A small encoder-decoder audio transcriber, trained from scratch: encoder arch convnext, trained on read English sentences (LibriTTS-R).
Rows from block 4 of the audio encoder of a small encoder-decoder audio transcriber, named by matrix and row number. Rows with one number belong to one neuron. Each number is 50 + 12 x the weight over its row's rms, rounded and kept within 0 to 99. All counts start at 0.
After each neuron's rows are labels from the 100 clips, of 14976, where the neuron reaches its highest value: "top examples" is what is common among them; "loudest band" is the band of the loudest frequency at the time of the peak. Only what is clearly more common there than usual is listed. The data: read English sentences (LibriTTS-R). In brackets: how many of the 100, against the usual share in percent.
# fc1: MLP up (encoder.blocks.4.mlp.fc1.weight, 768x384), inputs 231-307
# fc2: MLP down (encoder.blocks.4.mlp.fc2.weight, 384x768, transposed), outputs 231-307

fc1.311:33 60 73 53 53 46 34 56 34 50 73 59 32 57 33 46 79 46 39 67 46 30 68 70 53 29 50 47 56 61 54 61 42 49 51 46 64 60 50 53 64 44 46 29 33 64 65 47 63 44 46 55 64 49 57 43 46 20 68 30 43 67 44 55 36 60 61 66 52 60 54 51 55 52 47 58 74
fc2.311:48 57 82 57 50 53 83 59 37 27 32 60 54 54 62 42 37 58 48 51 23 40 39 34 37 41 61 44 48 61 40 50 46 53 56 52 53 54 49 41 48 42 36 49 57 36 21 51 56 50 50 56 50 73 71 56 49 48 42 58 39 45 43 52 63 58 45 56 41 54 51 47 66 61 43 53 38
top examples: the word "we" (28 vs 4.4)
loudest band: 250 to 500 Hz (73 vs 14.6)

fc1.519:67 25 70 63 48 45 81 30 51 38 55 61 27 39 52 50 55 54 43 47 48 41 30 61 71 56 50 73 36 41 70 65 66 80 50 40 40 35 50 47 48 35 58 38 60 38 80 51 36 40 56 67 70 50 41 41 42 48 44 46 44 30 88 42 33 72 36 26 37 70 49 52 45 54 71 39 52
fc2.519:42 48 34 40 52 55 62 36 52 44 41 37 36 64 55 46 50 44 50 50 56 36 48 39 76 24 47 71 68 29 52 33 72 54 50 51 50 42 61 72 41 43 52 61 59 50 52 50 42 52 89 67 56 72 38 64 35 50 42 47 38 42 42 57 51 29 51 36 47 64 43 44 53 70 40 38 47
top examples: the word "very" (91 vs 2.6)
loudest band: 250 to 500 Hz (37 vs 14.6); 500 to 1000 Hz (31 vs 7)

fc1.136:44 62 47 41 66 53 50 40 53 34 29 64 28 35 32 50 38 48 69 52 60 42 32 66 48 10 41 66 69 71 48 40 35 41 47 39 53 58 63 54 60 65 56 26 60 39 52 51 31 38 42 45 41 40 58 62 65 49 66 53 64 35 62 44 48 62 45 54 57 58 30 52 50 58 56 47 62
fc2.136:60 51 34 36 56 62 48 48 50 57 66 52 62 47 65 71 30 68 41 44 61 60 37 55 19 49 44 69 32 63 34 60 58 63 59 48 57 30 50 63 67 46 41 59 60 52 66 58 51 54 64 53 48 55 53 41 32 54 65 49 50 41 56 57 68 54 57 53 40 57 54 51 38 64 49 33 58
top examples: the word "very" (78 vs 2.6); the word "was" (34 vs 15.4)
loudest band: 250 to 500 Hz (46 vs 14.6)

fc1.595:52 63 48 71 36 74 52 48 44 48 60 60 60 34 34 49 65 57 61 64 59 49 43 61 52 54 36 38 53 62 58 45 43 46 54 46 45 74 53 44 40 37 47 42 60 56 54 27 53 46 40 57 45 51 32 50 40 55 19 47 25 48 44 69 63 60 50 47 58 65 59 29 47 63 55 65 31
fc2.595:50 67 58 45 70 31 55 60 62 54 52 38 48 45 40 45 65 47 48 51 60 48 28 59 60 51 56 72 77 55 51 44 57 37 48 56 29 54 43 48 51 46 37 26 39 63 60 58 57 53 50 58 57 51 43 56 38 60 36 54 37 53 59 50 55 54 50 74 35 51 43 55 38 56 65 52 53
top examples: the word "about" (31 vs 2.5); the word "his" (27 vs 10.2)
loudest band: 500 to 1000 Hz (33 vs 7)

fc1.4:62 31 67 50 26 63 42 30 45 74 50 50 51 40 37 51 58 38 59 45 53 50 56 50 49 44 33 30 51 52 43 54 42 62 66 59 50 35 50 63 48 51 33 34 57 43 69 51 52 29 60 40 70 32 46 53 50 53 46 26 46 73 33 46 47 51 49 53 51 48 62 56 54 56 52 42 59
fc2.4:55 35 32 56 62 74 38 30 45 47 46 35 72 32 57 34 67 72 44 49 47 59 39 52 64 39 28 54 44 38 47 70 32 66 68 49 62 42 53 38 46 49 49 50 17 57 36 71 51 63 57 57 62 42 62 46 45 55 45 48 51 50 42 28 38 49 56 52 51 58 62 25 42 43 16 56 60
top examples: voice: female (79 vs 52.2)
loudest band: 500 to 1000 Hz (33 vs 7)

fc1.439:38 39 45 47 49 43 43 47 44 44 41 44 41 42 67 58 43 42 59 44 46 71 61 41 49 35 51 39 37 47 34 44 34 62 68 51 57 53 50 61 55 56 52 19 46 53 50 45 48 43 56 50 44 43 63 43 48 57 60 64 67 42 51 56 50 37 74 56 45 57 56 59 64 65 65 63 42
fc2.439:56 61 48 31 33 52 43 55 65 53 26 48 41 44 35 51 51 68 58 50 43 20 43 57 65 36 47 47 59 47 58 25 45 41 40 71 46 44 44 43 55 60 67 37 39 73 43 44 31 30 59 53 35 63 70 52 84 43 49 52 25 54 48 36 58 49 42 60 41 67 31 46 53 30 26 58 41
top examples: the word "about" (82 vs 2.5)
loudest band: 500 to 1000 Hz (55 vs 7)

fc1.262:45 48 67 58 37 62 74 55 52 45 45 52 40 44 51 42 34 56 38 56 38 51 40 36 41 31 55 44 47 62 38 48 51 43 49 47 54 52 91 49 66 42 46 34 49 60 55 44 39 46 48 58 63 72 54 49 69 67 49 68 33 74 39 44 50 47 42 30 19 73 65 61 43 58 36 35 57
fc2.262:46 41 46 47 53 61 59 31 34 58 51 55 49 20 39 67 57 46 55 42 11 45 33 70 70 55 60 53 59 37 59 57 48 50 75 60 83 53 36 53 57 34 42 55 34 49 44 32 39 54 52 41 47 55 45 57 48 69 65 49 50 46 42 29 55 61 52 48 35 45 58 61 39 44 59 45 37
top examples: the word "very" (25 vs 2.6)
loudest band: 500 to 1000 Hz (30 vs 7)

fc1.609:65 42 41 45 55 51 54 59 47 62 29 60 66 62 47 57 62 63 57 36 61 68 45 47 55 60 57 49 53 31 64 61 50 37 49 45 55 51 42 64 44 63 40 54 51 59 81 58 43 48 23 54 56 62 45 43 51 32 66 35 31 51 25 43 40 34 57 49 70 73 70 39 40 54 58 50 53
fc2.609:64 79 23 52 53 48 46 48 41 37 38 48 39 64 44 66 73 60 59 62 62 48 37 29 74 65 48 47 66 41 35 85 34 56 51 64 56 35 64 52 56 37 66 54 60 08 54 47 51 60 57 42 41 53 50 67 42 64 42 29 56 39 38 62 45 36 44 49 46 30 50 57 54 69 53 42 53
top examples: the word "she" (40 vs 8.5)
loudest band: 250 to 500 Hz (36 vs 14.6)

fc1.430:57 65 59 52 70 57 54 55 39 23 47 53 43 40 25 56 42 45 42 68 67 56 72 54 68 54 64 45 40 40 34 27 31 67 72 46 56 39 56 43 41 48 47 35 61 30 57 51 44 30 40 67 67 65 38 71 52 68 52 57 54 30 41 56 54 62 60 53 38 65 58 49 46 64 25 51 22
fc2.430:29 67 57 65 47 43 62 45 50 61 39 39 62 53 50 37 34 51 55 69 71 44 38 30 64 48 54 43 30 45 46 30 55 41 28 69 43 75 43 55 62 55 54 48 74 59 38 48 56 70 51 44 67 58 42 48 35 52 57 54 43 40 54 52 36 36 53 34 47 68 49 38 59 43 51 61 46
top examples: the word "about" (33 vs 2.5)
loudest band: 500 to 1000 Hz (39 vs 7)

fc1.44:42 54 51 66 62 58 42 56 61 52 32 38 24 52 47 53 44 56 63 54 43 40 37 40 42 39 63 52 58 42 71 54 67 33 32 68 65 29 32 59 44 31 67 62 42 64 59 61 50 55 47 61 50 55 57 52 41 64 63 44 43 60 47 47 52 55 52 59 57 59 60 58 57 49 46 69 60
fc2.44:37 73 53 57 75 54 49 64 42 66 58 43 60 58 41 61 54 44 38 50 62 46 55 23 43 50 41 43 55 56 74 52 43 53 33 30 38 52 37 33 48 51 67 75 55 38 57 45 53 50 86 44 60 50 50 60 49 35 79 62 61 60 73 63 71 62 38 50 52 48 40 58 43 31 67 59 70
top examples: the word "look" (27 vs 1.1); the word "looked" (27 vs 1.2); the word "at" (25 vs 7.5)
loudest band: 250 to 500 Hz (57 vs 14.6)

fc1.416:63 46 49 50 56 46 49 62 66 30 56 41 51 50 80 50 56 44 50 30 38 43 33 78 61 60 37 53 68 64 40 51 37 56 64 66 40 67 46 41 42 48 64 65 62 63 35 54 45 62 47 31 61 59 57 56 35 41 41 65 55 53 39 58 75 59 48 61 65 43 72 69 53 50 50 51 66
fc2.416:29 26 38 47 76 46 58 72 43 61 43 64 15 60 52 33 59 33 53 39 33 34 35 31 48 51 23 69 49 37 39 63 82 46 64 66 49 59 41 50 54 27 57 53 49 50 41 37 54 37 64 51 63 43 60 66 59 46 45 39 48 54 41 74 18 61 66 42 91 56 51 55 42 51 57 49 49
top examples: the word "she" (35 vs 8.5)
loudest band: 2000 to 4000 Hz (28 vs 2.4); 4000 to 8000 Hz (26 vs 5.6)

fc1.158:37 24 52 30 68 50 33 48 32 57 46 54 49 15 53 36 50 48 67 42 47 64 50 69 61 43 56 57 57 38 56 51 49 71 64 52 33 40 68 48 67 59 44 47 49 29 50 50 49 46 81 52 34 39 57 47 33 54 43 34 52 28 64 58 70 72 53 45 46 65 48 40 49 75 68 66 51
fc2.158:56 60 56 57 46 51 38 51 58 49 53 46 50 35 62 65 58 60 41 50 37 36 59 60 52 23 63 28 59 71 68 54 47 65 44 48 61 67 58 33 46 55 58 41 68 72 53 45 56 54 43 52 59 59 42 56 32 44 50 54 36 48 54 39 66 56 53 50 42 52 38 49 57 53 54 45 29
top examples: the word "about" (25 vs 2.5)
loudest band: 500 to 1000 Hz (27 vs 7)

fc1.351:58 44 45 70 63 43 52 37 49 52 45 52 57 45 55 29 51 37 50 54 69 53 38 39 55 45 48 61 73 61 55 60 30 56 68 55 48 32 58 51 30 37 64 70 70 45 37 57 47 50 49 40 69 52 47 47 29 57 29 50 52 43 76 29 56 31 63 55 59 37 55 61 33 35 58 29 44
fc2.351:40 48 48 72 46 30 53 67 64 36 55 64 55 53 60 49 49 57 68 59 50 52 54 37 60 59 44 42 47 31 30 72 55 58 36 48 56 54 53 55 47 38 52 39 57 37 36 44 39 48 51 70 44 76 47 66 37 52 23 65 56 48 66 43 28 37 56 34 34 55 38 50 59 80 51 55 66
top examples: the word "very" (66 vs 2.6)
loudest band: 250 to 500 Hz (49 vs 14.6)

fc1.631:50 73 47 66 71 53 40 44 60 49 48 53 71 41 81 40 35 45 37 33 49 54 57 45 41 46 40 67 50 46 55 47 54 56 59 49 42 58 50 45 77 56 57 60 44 43 46 70 53 38 51 45 79 55 26 56 59 38 53 37 49 47 50 47 64 48 46 51 42 54 41 64 49 42 40 31 42
fc2.631:62 36 43 64 57 38 35 67 35 52 44 63 28 53 43 26 51 48 52 50 62 44 79 59 38 40 43 38 42 64 37 45 55 44 51 62 21 30 60 62 48 52 66 38 67 40 54 34 59 54 32 40 38 34 69 55 34 49 46 52 32 53 63 38 55 66 27 44 36 39 60 56 54 51 65 43 55
top examples: the word "not" (27 vs 9.3); the word "but" (25 vs 9.4)
loudest band: 4000 to 8000 Hz (25 vs 5.6)

fc1.11:57 47 43 64 51 62 56 38 61 54 47 27 31 54 64 39 64 58 46 50 59 25 42 49 55 56 37 58 64 45 37 47 69 64 40 52 50 51 52 40 35 57 46 39 39 44 47 52 41 71 65 40 27 45 53 48 19 61 27 51 51 63 49 64 68 56 40 35 64 62 52 35 63 34 32 42 50
fc2.11:58 51 14 43 41 60 48 59 58 49 31 51 42 62 49 56 47 36 44 39 32 56 48 41 47 36 52 68 39 35 39 44 44 27 43 25 61 31 47 58 59 51 28 47 58 52 49 39 56 49 41 72 39 56 26 61 31 44 57 13 48 68 47 56 45 33 64 52 31 49 63 62 51 31 60 51 49
top examples: the word "another" (28 vs 1); text has "mother" (25 vs 0.8)
loudest band: 500 to 1000 Hz (38 vs 7)

fc1.91:39 57 68 39 53 71 56 44 59 48 46 49 12 32 63 60 44 50 47 47 30 49 59 64 66 58 53 44 51 56 46 50 63 57 52 63 57 36 53 47 47 55 62 57 42 41 45 52 50 52 45 35 23 36 66 60 28 44 56 37 67 58 55 50 56 57 48 37 43 44 55 42 38 31 23 48 36
fc2.91:54 55 31 56 61 52 41 35 56 33 64 38 57 38 55 61 46 49 52 53 42 69 50 33 27 36 30 39 46 52 55 58 59 48 50 37 48 39 50 44 76 73 51 63 65 65 56 38 40 55 35 31 38 33 45 61 55 58 53 53 66 32 52 58 22 30 57 52 69 29 39 41 49 37 53 38 50
top examples: voice: female (83 vs 52.2); the word "you" (62 vs 14.2)
loudest band: 250 to 500 Hz (36 vs 14.6)

fc1.707:53 66 49 71 60 60 49 52 52 34 56 45 67 48 64 57 46 47 42 72 67 49 48 30 52 35 30 68 48 58 45 40 51 36 33 27 55 61 33 67 39 62 45 57 43 52 53 40 33 34 34 48 38 31 42 58 16 60 37 41 43 42 46 72 53 48 57 45 54 43 35 51 44 83 61 65 34
fc2.707:50 66 45 45 36 46 70 64 51 45 44 52 61 46 66 59 56 56 60 46 56 52 37 43 56 47 73 41 62 46 37 47 35 34 54 76 53 47 59 42 34 37 37 50 45 52 41 68 55 55 56 33 64 40 55 47 70 69 52 30 41 39 47 53 71 48 61 66 52 61 60 45 35 50 32 53 62
top examples: the word "on" (34 vs 6.7)
loudest band: 500 to 1000 Hz (26 vs 7)