{"encoder_norm": "layernorm", "encoder_activation": "gelu", "encoder_width": 384, "decoder_qk_norm": false, "residual_init": "none", "max_steps": 12300, "batch_size": 64, "final_lr_fraction": 0.1}
Rows from block 3 of the text decoder, named by matrix and row number. Rows with one number belong to one attention dimension. Each number is 128 + 32 x the weight over its row's rms, rounded and kept within 0 to 255. All counts start at 0. Numbers have three digits each.
# v: cross-attention value (decoder.blocks.3.cross_attn.v.weight, 128x384), inputs 0-95
# proj: cross-attention output (decoder.blocks.3.cross_attn.proj.weight, 128x128, transposed), outputs 0-127
v.69:193138122174167135104136123127127112117070114155128196165176080074088112153138076125118160103102156118134108118136126173178097140165159124161128123053175089112199150132135086094130130117115099096130147097060110119112150106173114111202111093123149101135164126194179124158141133132155088122
proj.69:143133121129139132156104127142065189149189135120177103100090087151167115130097124145106101127165096084056168119137122029129116090119191184115135129146127161111153134147080134139109108173157171115159128098137089130144108099083132153078152148063132094111156135074154180096097169118127103074121075155153219127100205151141131148145078129131114133109130139139173144108156133102174172134097
v.70:146109174148112165133100074097109122090195162075082155197159135099133104123118093130109086118147122137137119139166096110123131141159068130141114136135184114085073152142128136167139166142148112160126108119121115107128152135159138135053103088118110174155141081140179123129157092209130063122
proj.70:106164167125145192164071116139142079161142129126110159057107096129123128119156101068168163139131114181165110135139067130189127116147125143205162141116137121169063133124167108142178174147080129106139235115125094109139093099122127157095133122139124124108070095111138179100097090103178105087104091127157132142124161154108074089059087139135139134152158146143105126109136138123105052157169
v.71:172127109196109106131075164169053130140195099132095092141177147115098111138102161160148160087162074179107091115121157143074165137147181155152099125075120055184160119127136082089186154145073134109129096112054081101132108148135138149159154089074160159135178118149187139092206126139141145128
proj.71:131161113113113111127069112152103142128126133158132116126108142103092119129105160143164151096167114136110089121129098086114098037139171142141139173204153145114123163084091137149119130130149105140087072081171173148140150128066168080127124146077045092089142133135205158082133113143098138074113130139132192123107120179159097137217153103113142166134119179129133148099180090174135065148156
v.72:034135102146160143118119120107140148092170128121147149130162099163111159170118124091131078126109038117069131158108100174108171099123150165109146159171100197088136149121084143113111198140074168110113133173121157124147143145133165148133091134132139150176060129149152106088115162109143120155
proj.72:113095085071147167094114182082107120153121112140114160142122176111173141069139124135130094201180081192177103139110153144092155136111131050159186085087168087116130072150145129101125098134170066157104120167144116064140091139110098178158157147168137148150093104166108118144096103127089115058153177176091103133140094159102173145145166134146137133121151118117110139137069115175162143118094
v.73:186145081184116123122171146072167103130140156065157110143159049164170180112062079122160088055103151087137138056091111145104167082094171073125151146154100187112131210086114156122194084125084154118114138178165128080122123108118109102135170165104128071125174077143082178138115120139086144111
proj.73:075088141146244112128124078150129177085121141164109189081112160106113153139192120075108115136144176095129092120091144149130178182098110177131166101141083100128179090191110156157048128164093148149104138149121169119153132081138105099180102122153094152121116120167161104091108177124063142118160106116117083080109164145081101120124111158102159114137122112106122130154111117133136070137159
v.74:155154120107144148127153102103088167107165097098121125148164127145132058085132151119118128128093172064089152074125134170171109114150044141163131083101161071132116106127084138108119120128156111119087130116157157173144121113194159164076133139177135161119118082159086131098116114102097121111
proj.74:069177081174138155099140094106134169078142119118175208098117152109170096122150145096109150104151128142127139102100108141107200152161084096142128123082184113113107119163180107086154131087143211089155156048114074150146115130183130115126170145095149146082109118162130107116136106121115094142166161144125119140186164107130104165093087106118155089124069107182151125104133200143065138137100
v.75:056130109184074087122117109088121149139150112124141094092095202113131102113129152211117118159160158087111158123103151140109134107092071123105111142195129153095142129127118163149087111156108170120156185147153126142088117154127135146104101122147127123118113129067130063120111180097155149180
proj.75:136120121133118142105185136070180114151136137130048190173150165115047154081193113129127203123132117166114153183107146142099095110111093116131128107118174067154108098121192084154162123056162137149130117157073136092091121131117111091140109068097206131151141151205164119125138107168116116134133142094073121118137170122103173137096167144114124116125170109120139095148108084149087137162119
v.76:087170115156119130077153133150104113171179106151122102116127101153151126112140070131087088125131123131140150136182121072149121123040133139088160108089167121122098095113151080142148164138123149087088121143158101180127085128137194129121059111089100173089126129126157121128120135105157078088
proj.76:117134115148143097121097141078108118122083159109071216155119088064101109136174168207187142151131172142198100134118049115124106082102165184132152090122161058109151077058153139157159154098097143138103153131108132105105137122115188111100132170163149119095127156128133088084142116135115172140160090096146154083138113136121152117117154120088124124071152128166097132196129147092124134182130
v.77:122126153122081197127136139079140142116155118078120146094115105136127155158140137132120110148134208090151096131148144055169066147150053096190133143128139176107050207096101198167098091088138081180141139142145167124111125140162118084060130125136128140146100168082159162131112097179096118087
proj.77:140119202099116165155164083157145105142152134062123100061118135221135133095137113129101127158104077130156133105149119128170138160193112128130095128120097096110107132186108114110058133176114157117186126123119105132098116118149070140167123195139179162171092118128090159109193104137174078164097160106151099121116202139134088105056106113185135144161110106129149098107090120095093128117165
v.78:129091153109138120102144123127155095170142113190119138108178131102136173115127123126094104117114156089091111136162135163113126121139126123059127113061147123125144159182165120132094120071172149119147135128176053087088142093160171171120105081147110117114189142151120104136128092158160056110
proj.78:127130199197093115200171156062175110138096116101133117125159138141117113140089103171123131104149065166092146083202139190145119104117096107104104146138135145130153171115161111123159106146147141107121190122135112116123048132117115090089141144100133123094145128131139123084099112058154172106169089178144202133143152127135140201039054122085124108111113126129134148158167126115127161113117
v.79:170162095106058128107105180114066076130158164159111114131126138199113095136138055113123083132167142092189148145177129123154161146131154142107191148134119085123116090152118122097108101164184144139114139172125092104144144080113121108144157222168087129128158080091094186116115169115147126180
proj.79:146135119186218106141132094124122134139125101142138206147140161109152111177133122137169147109250104170086104117170082104134146140126087126100069107172100130166112089096118118129127126106131156111151196076104157163137105091133154070082107159185080133129100176065090163102121136085138058128181114111085108118130159129142126091124147098092130116165097159147135124122129121080144130115169
v.80:124080164122086112186141186091091140159108106115155109098139188140120089153125137093152122127147132151175175175144158134198162125204170152169185065137124133154116156136155106125135132169142147109100142070097152130140088136130129131067092131196127124117190148147169137151120103155137142145
proj.80:089123156154074142139131123164186168089114082164165147080108148122085058110109142147147125141071177071163123100082172164115135097201075123149072156160085102118136137093107137170083126145139184121136130124140129084144116148139134083172114171068064131110177132111128135154151156116149119112159193143093105157139150167167119119109144179166112119167144093148125106045123075125095145084112
v.81:155095135094093145154075141152150220152169105094154103129112059128154109137121154146081098119123174116132176142111104084119157091115073085160096140087123132150130160105180088126196090113126122094184136099145106052178165189069108214148162142165112092106118126133062143111124104169134206047
proj.81:105137194115124162111189080171156159111069102143069167169149097119127124114178101096139152144064172147117112137097165118134160128134096132102141105066081107144146129172124105122157167082017095131125212136128094104165156143113064096114173092119145154136126125125155076143153076153125175161135156108103114136120185134103126155127149136147170104112130132093088141198106158115061146124135
v.82:177149117137111144138072168159087064139144091115130101119090126140114104097133108145173172090217159163147076077172089122155114131165178139061115093075097133150182088092117190161136139142130176124109099152102132116107136091113113102196156169149075117162152092155101168104116172145150090123
proj.82:170109108108132114155103124166128208220123146136177095102101111179174105168139110144127097120176176148089110150094140069166128117083167169060153139127132195127137069082122179136073110112170104063127120108146126099144095133115148085098100193193096069102140162082163128121107146145123129111132126171093172149086147091128129125165128079182123140102128119107111144096150117105149146117091
v.83:115149143130162168160152113119156101132148189115139124130126097126150125150144136145132066138112116114117106143136154126147121146089127083148071131213107149106075109133091137105132090190142107165108160163128127120090108117171147139134135162153161115147109137141113099138146148121102144181
proj.83:166140170107115120071155126100143036136181148147088131136144169159150131137115135067096123160151119135110161134095129160163084156155082068118106152094176135141131139182130123119199107105133110075126184151107120109100137112144105175136157159172223142163118126172110173163077094125081102107097098126117143164130126087069118111056136103064140125139116094103104118125222132149123122140121
v.84:073120175147071121110101119132197167134129172081113126109042148119148131174160182138121087105108120090074094109126125163103140124104117111112183106168120131073157148098099061091173074152113168115144162119159143152169067172134135101083115114082149065160122174122113125123110127154110114178
proj.84:123120158113150073121216161142065138113092082151145164121159195113130107096084165134126112137067166140083147132033111177095094134146133090167121152118121084153172174132116120115114165079122070097095140124116132084107150179161112169162151118150156082148141082100194108103127098119105173129132116093090095129119135125100157194121145124081180147165176166158156127107155096106163105116157
v.85:165091137091091127108220153120099144154166121121179120120129133130091144135066118114145154114109066159093059151174145108112108118124119116142094106139164152165178138124125132125177110131079134126114106150141105149206133122125139142136131139148147105179130164148087124109158143133142104133
proj.85:127109152145141086081127104169091190117123148170142129096094095085084158125111135126101148201140077146131074087114151155110187146149126146072173092174097107128118115099146133133111080181140098167126155150153151052118179190121145089137172170064119133137141128102114091156110127098121142102125132131115158108087037143139093148193136147184082159110213143078112143132148131092106132125132
v.86:159099130166164066116166132098192124134175116118143111205132167110104170060102106166118133142110123145118087101099162131159099164139167165142061133148113146158102103115135097096180145133167168098103116101148097122113172059183139106166106123127106160121184123202127155114117154136156119122
proj.86:130114091101154165067119135119153174134173162173141084092110113088100139229160115159104048105115102093163108062096161055103165110127129167102122149144185160070122114098124161147086142073139181151140139095127158175120112109113174108144100173139142121113118125165093133124109128147128198125149088142144184179131084116187151096130112131124119142119113067118092136126191114173113127127092
v.87:152151154171116148131155133121113124131106157117128159079120125104144156112202079111102108051140105149141131153141128125167139121151169094156138128160113120143099145117173092094112100149132128129143151085154111123127097106135119112125090128110131093138132140190175194100114114088089095161
proj.87:129142175114127112133111150133147106142079147129192112091111181155142124116091100145130152170159114167135139093074154083172134163108158139122124127087114148126147118130121151145086161185070159183123132148144123097144182119104126104190170101164077089124169148158191085158097150085137096071175141061156106125108222152140114083115088119104102135108095114121102118136156056066172118069100
v.88:091164144081108110088143099133144154144143146090134064116153165124142104146078096160153095161139112151137135171076097110121161189091125191108120178118118132102116057134046134112079141185105152107135131183154077153118090148101130194079171112069136188119117104177116112149085130129143121129
proj.88:183134121147121088057157164152155149146076111171093146137139114124109127134099145111098130102086156134135065144101152172094107114110131010143130137174170119127091105106175141084160091177151062090127059078130194098142174124169070098132161100161148147138151099146148074171149099178101107146113172132132142135101153156191134097162146108159111115161188135088149128110124146111114120109146
v.89:055143149167104144120125127167100176156121146106080132130180139173129101167143140129098110113118123094051116160074099123127120065149107119140115146166138139111091085134130109158128130122129120155100152173151128130138137128100120155177123166087112087194122146064109154202069139159110156209
proj.89:105063134114137116131124152094171158166121098163112122164159138142107137101117107125141217158077151171125138146072146094097164102103160140133177103121145129165138110150083104118100150131102140100055114072061131105171222149117149211138136114142147129118115126142135163156076143125114149121113069087181143199167078086133080116111156139089054137153153171098149160164107147097107104126133
v.90:103161113083127113140132145126157078123164166156079144184114185173154127139145161149111100164148108152067130150131110135104163160104128146107179174102080145077151136135173134184084116141087155151169218109155080131150141130185186135133074128124120161085104121148121094077119134146110121097
proj.90:167103106133131150122121133052047116197135149136071117127159133073090121145113139120140105131215142128133136147128135131060125118126118103184171143117062122037121165095146158160162154137118106128078137064079200093100147108118090190089136129135148082146108116118104193109152081156156139150141161147091125110135130069144124158111093148132151109150147161124127095143173128146179177167119
v.91:130111128153112101129129128146084120158105156172175126135104172154183105133135152148130120112181158087060119155117108131138131107049151206050139151076090095119118159118124074108157116112093199120156137171137131147121120133119147204055146143145102133034114141107115113112148114156169150058
proj.91:099131083136169120133161170074106096123070137133116193226177154086153074123152135159149212131106143136139129141134095169146120085141119136164163149181135089146124059117132076096086160068137073089137154144112118159169118105169092153093103123132131144106156115121194119101116098168168169113123061154119155110132101114153150113067154104103125085122119138111085136171133118163074084123156
v.92:155094128158116100083146154110100131207134086177110135109157180089109112111110116185167143120119166115091106117146156101113092132160143158113115103030108089150126122163094116141158173083140170102107139083189099099093147134135173112133155162062135181093140106139143106164179105167129178115
proj.92:161128095160092041171162154111104165174060087121152168131102109157132086173150120157139091133102115125144082111137109075144081089149179187148155137090163102203131079096169105106115134123095191119154097145119144111121081129113166099103067180089087139120131094109145210126126166137149193142155085141138143036148113100117157152113140154113096126107119153154167113133163112130120124134140
v.93:106155085142144152140064174147138177138137082113142113097043112095117157113124126122089186119143128159128129112091142085157108166147172090155143099165148112131133141096136098136100066106100142143174065137139130183143129118114150071116144194110115116114100113184148104132102140060077107069
proj.93:144192166071092107083121110149138107116141147146163065106098178143108158117124158151117135115095129164119160129046140121159151120059141125130148119122170172072159137099143122132144111167142152135111076150145153063105145181092123072162171136136081086110168124139130094114158166164143097136183164124152095075089138088130113110185125107201078111163053138104144140142144097122195106079154
v.94:138134057135103107152144142098133135146112199168077108154097166161108096105109089157128168099112111127115130052143136185127204126036174131096089130187096082102178089054113154148151083097171115064138076074115090104115160126141100184111104169104106081157137104137127128183145120151109165151
proj.94:140130106108147136102076050106095143187098144148099160170111124113139132173104108112148118134150136082069118168145143177084127089086131090073115144159125126168160112111138110118142155146118106109096135134116125181124126106075142132112068128170160103129158128154132109108057163161137202111113149181090055134081187072117169161168142082077144147172210140139113148145154163087147186136100
v.95:090147136129098123117118190146137111173126126182056161163097171098159128112125108182144161189160143109108157100104136107134140170176156174097118158113197097139150089140115130141157169153099102165098092122142139169158133101138172162151149140073127110116174135106135102108112090148161102117
proj.95:153127105192086155174169174109128152114143083112129145147162094072074150100110180159160098068174146155111183067150111154127084104112133094122117133179118151121128163069128111155123128073135126129064139133128135161135048140156164152064113147108153095129096138093025095103128153123149140108123159178113148091185144119075167143111080168089110097152134088122171154147152148152128128146156
v.96:128102154086147104137158134196132131115177118104087162095140173177136114131133106173140121174073141116107174167099132206129101094138109162122158092167079120122091097127092161113155157162152141137147136098161101151147139147142140144124194066066076195148124157147101122077087083142131098182
proj.96:134093098168159105187177168088167189117098080133113133114091153102112047127162151123142125099105185099173081159058123119115167097161111094182115151096141135151103132104118115130159151067104105073056105057122137136190176075138136186134124142170144139114102115111116177140159125130144103144115089122093131103145132166127131120118087154136102117160170115188143083110141162158123184188111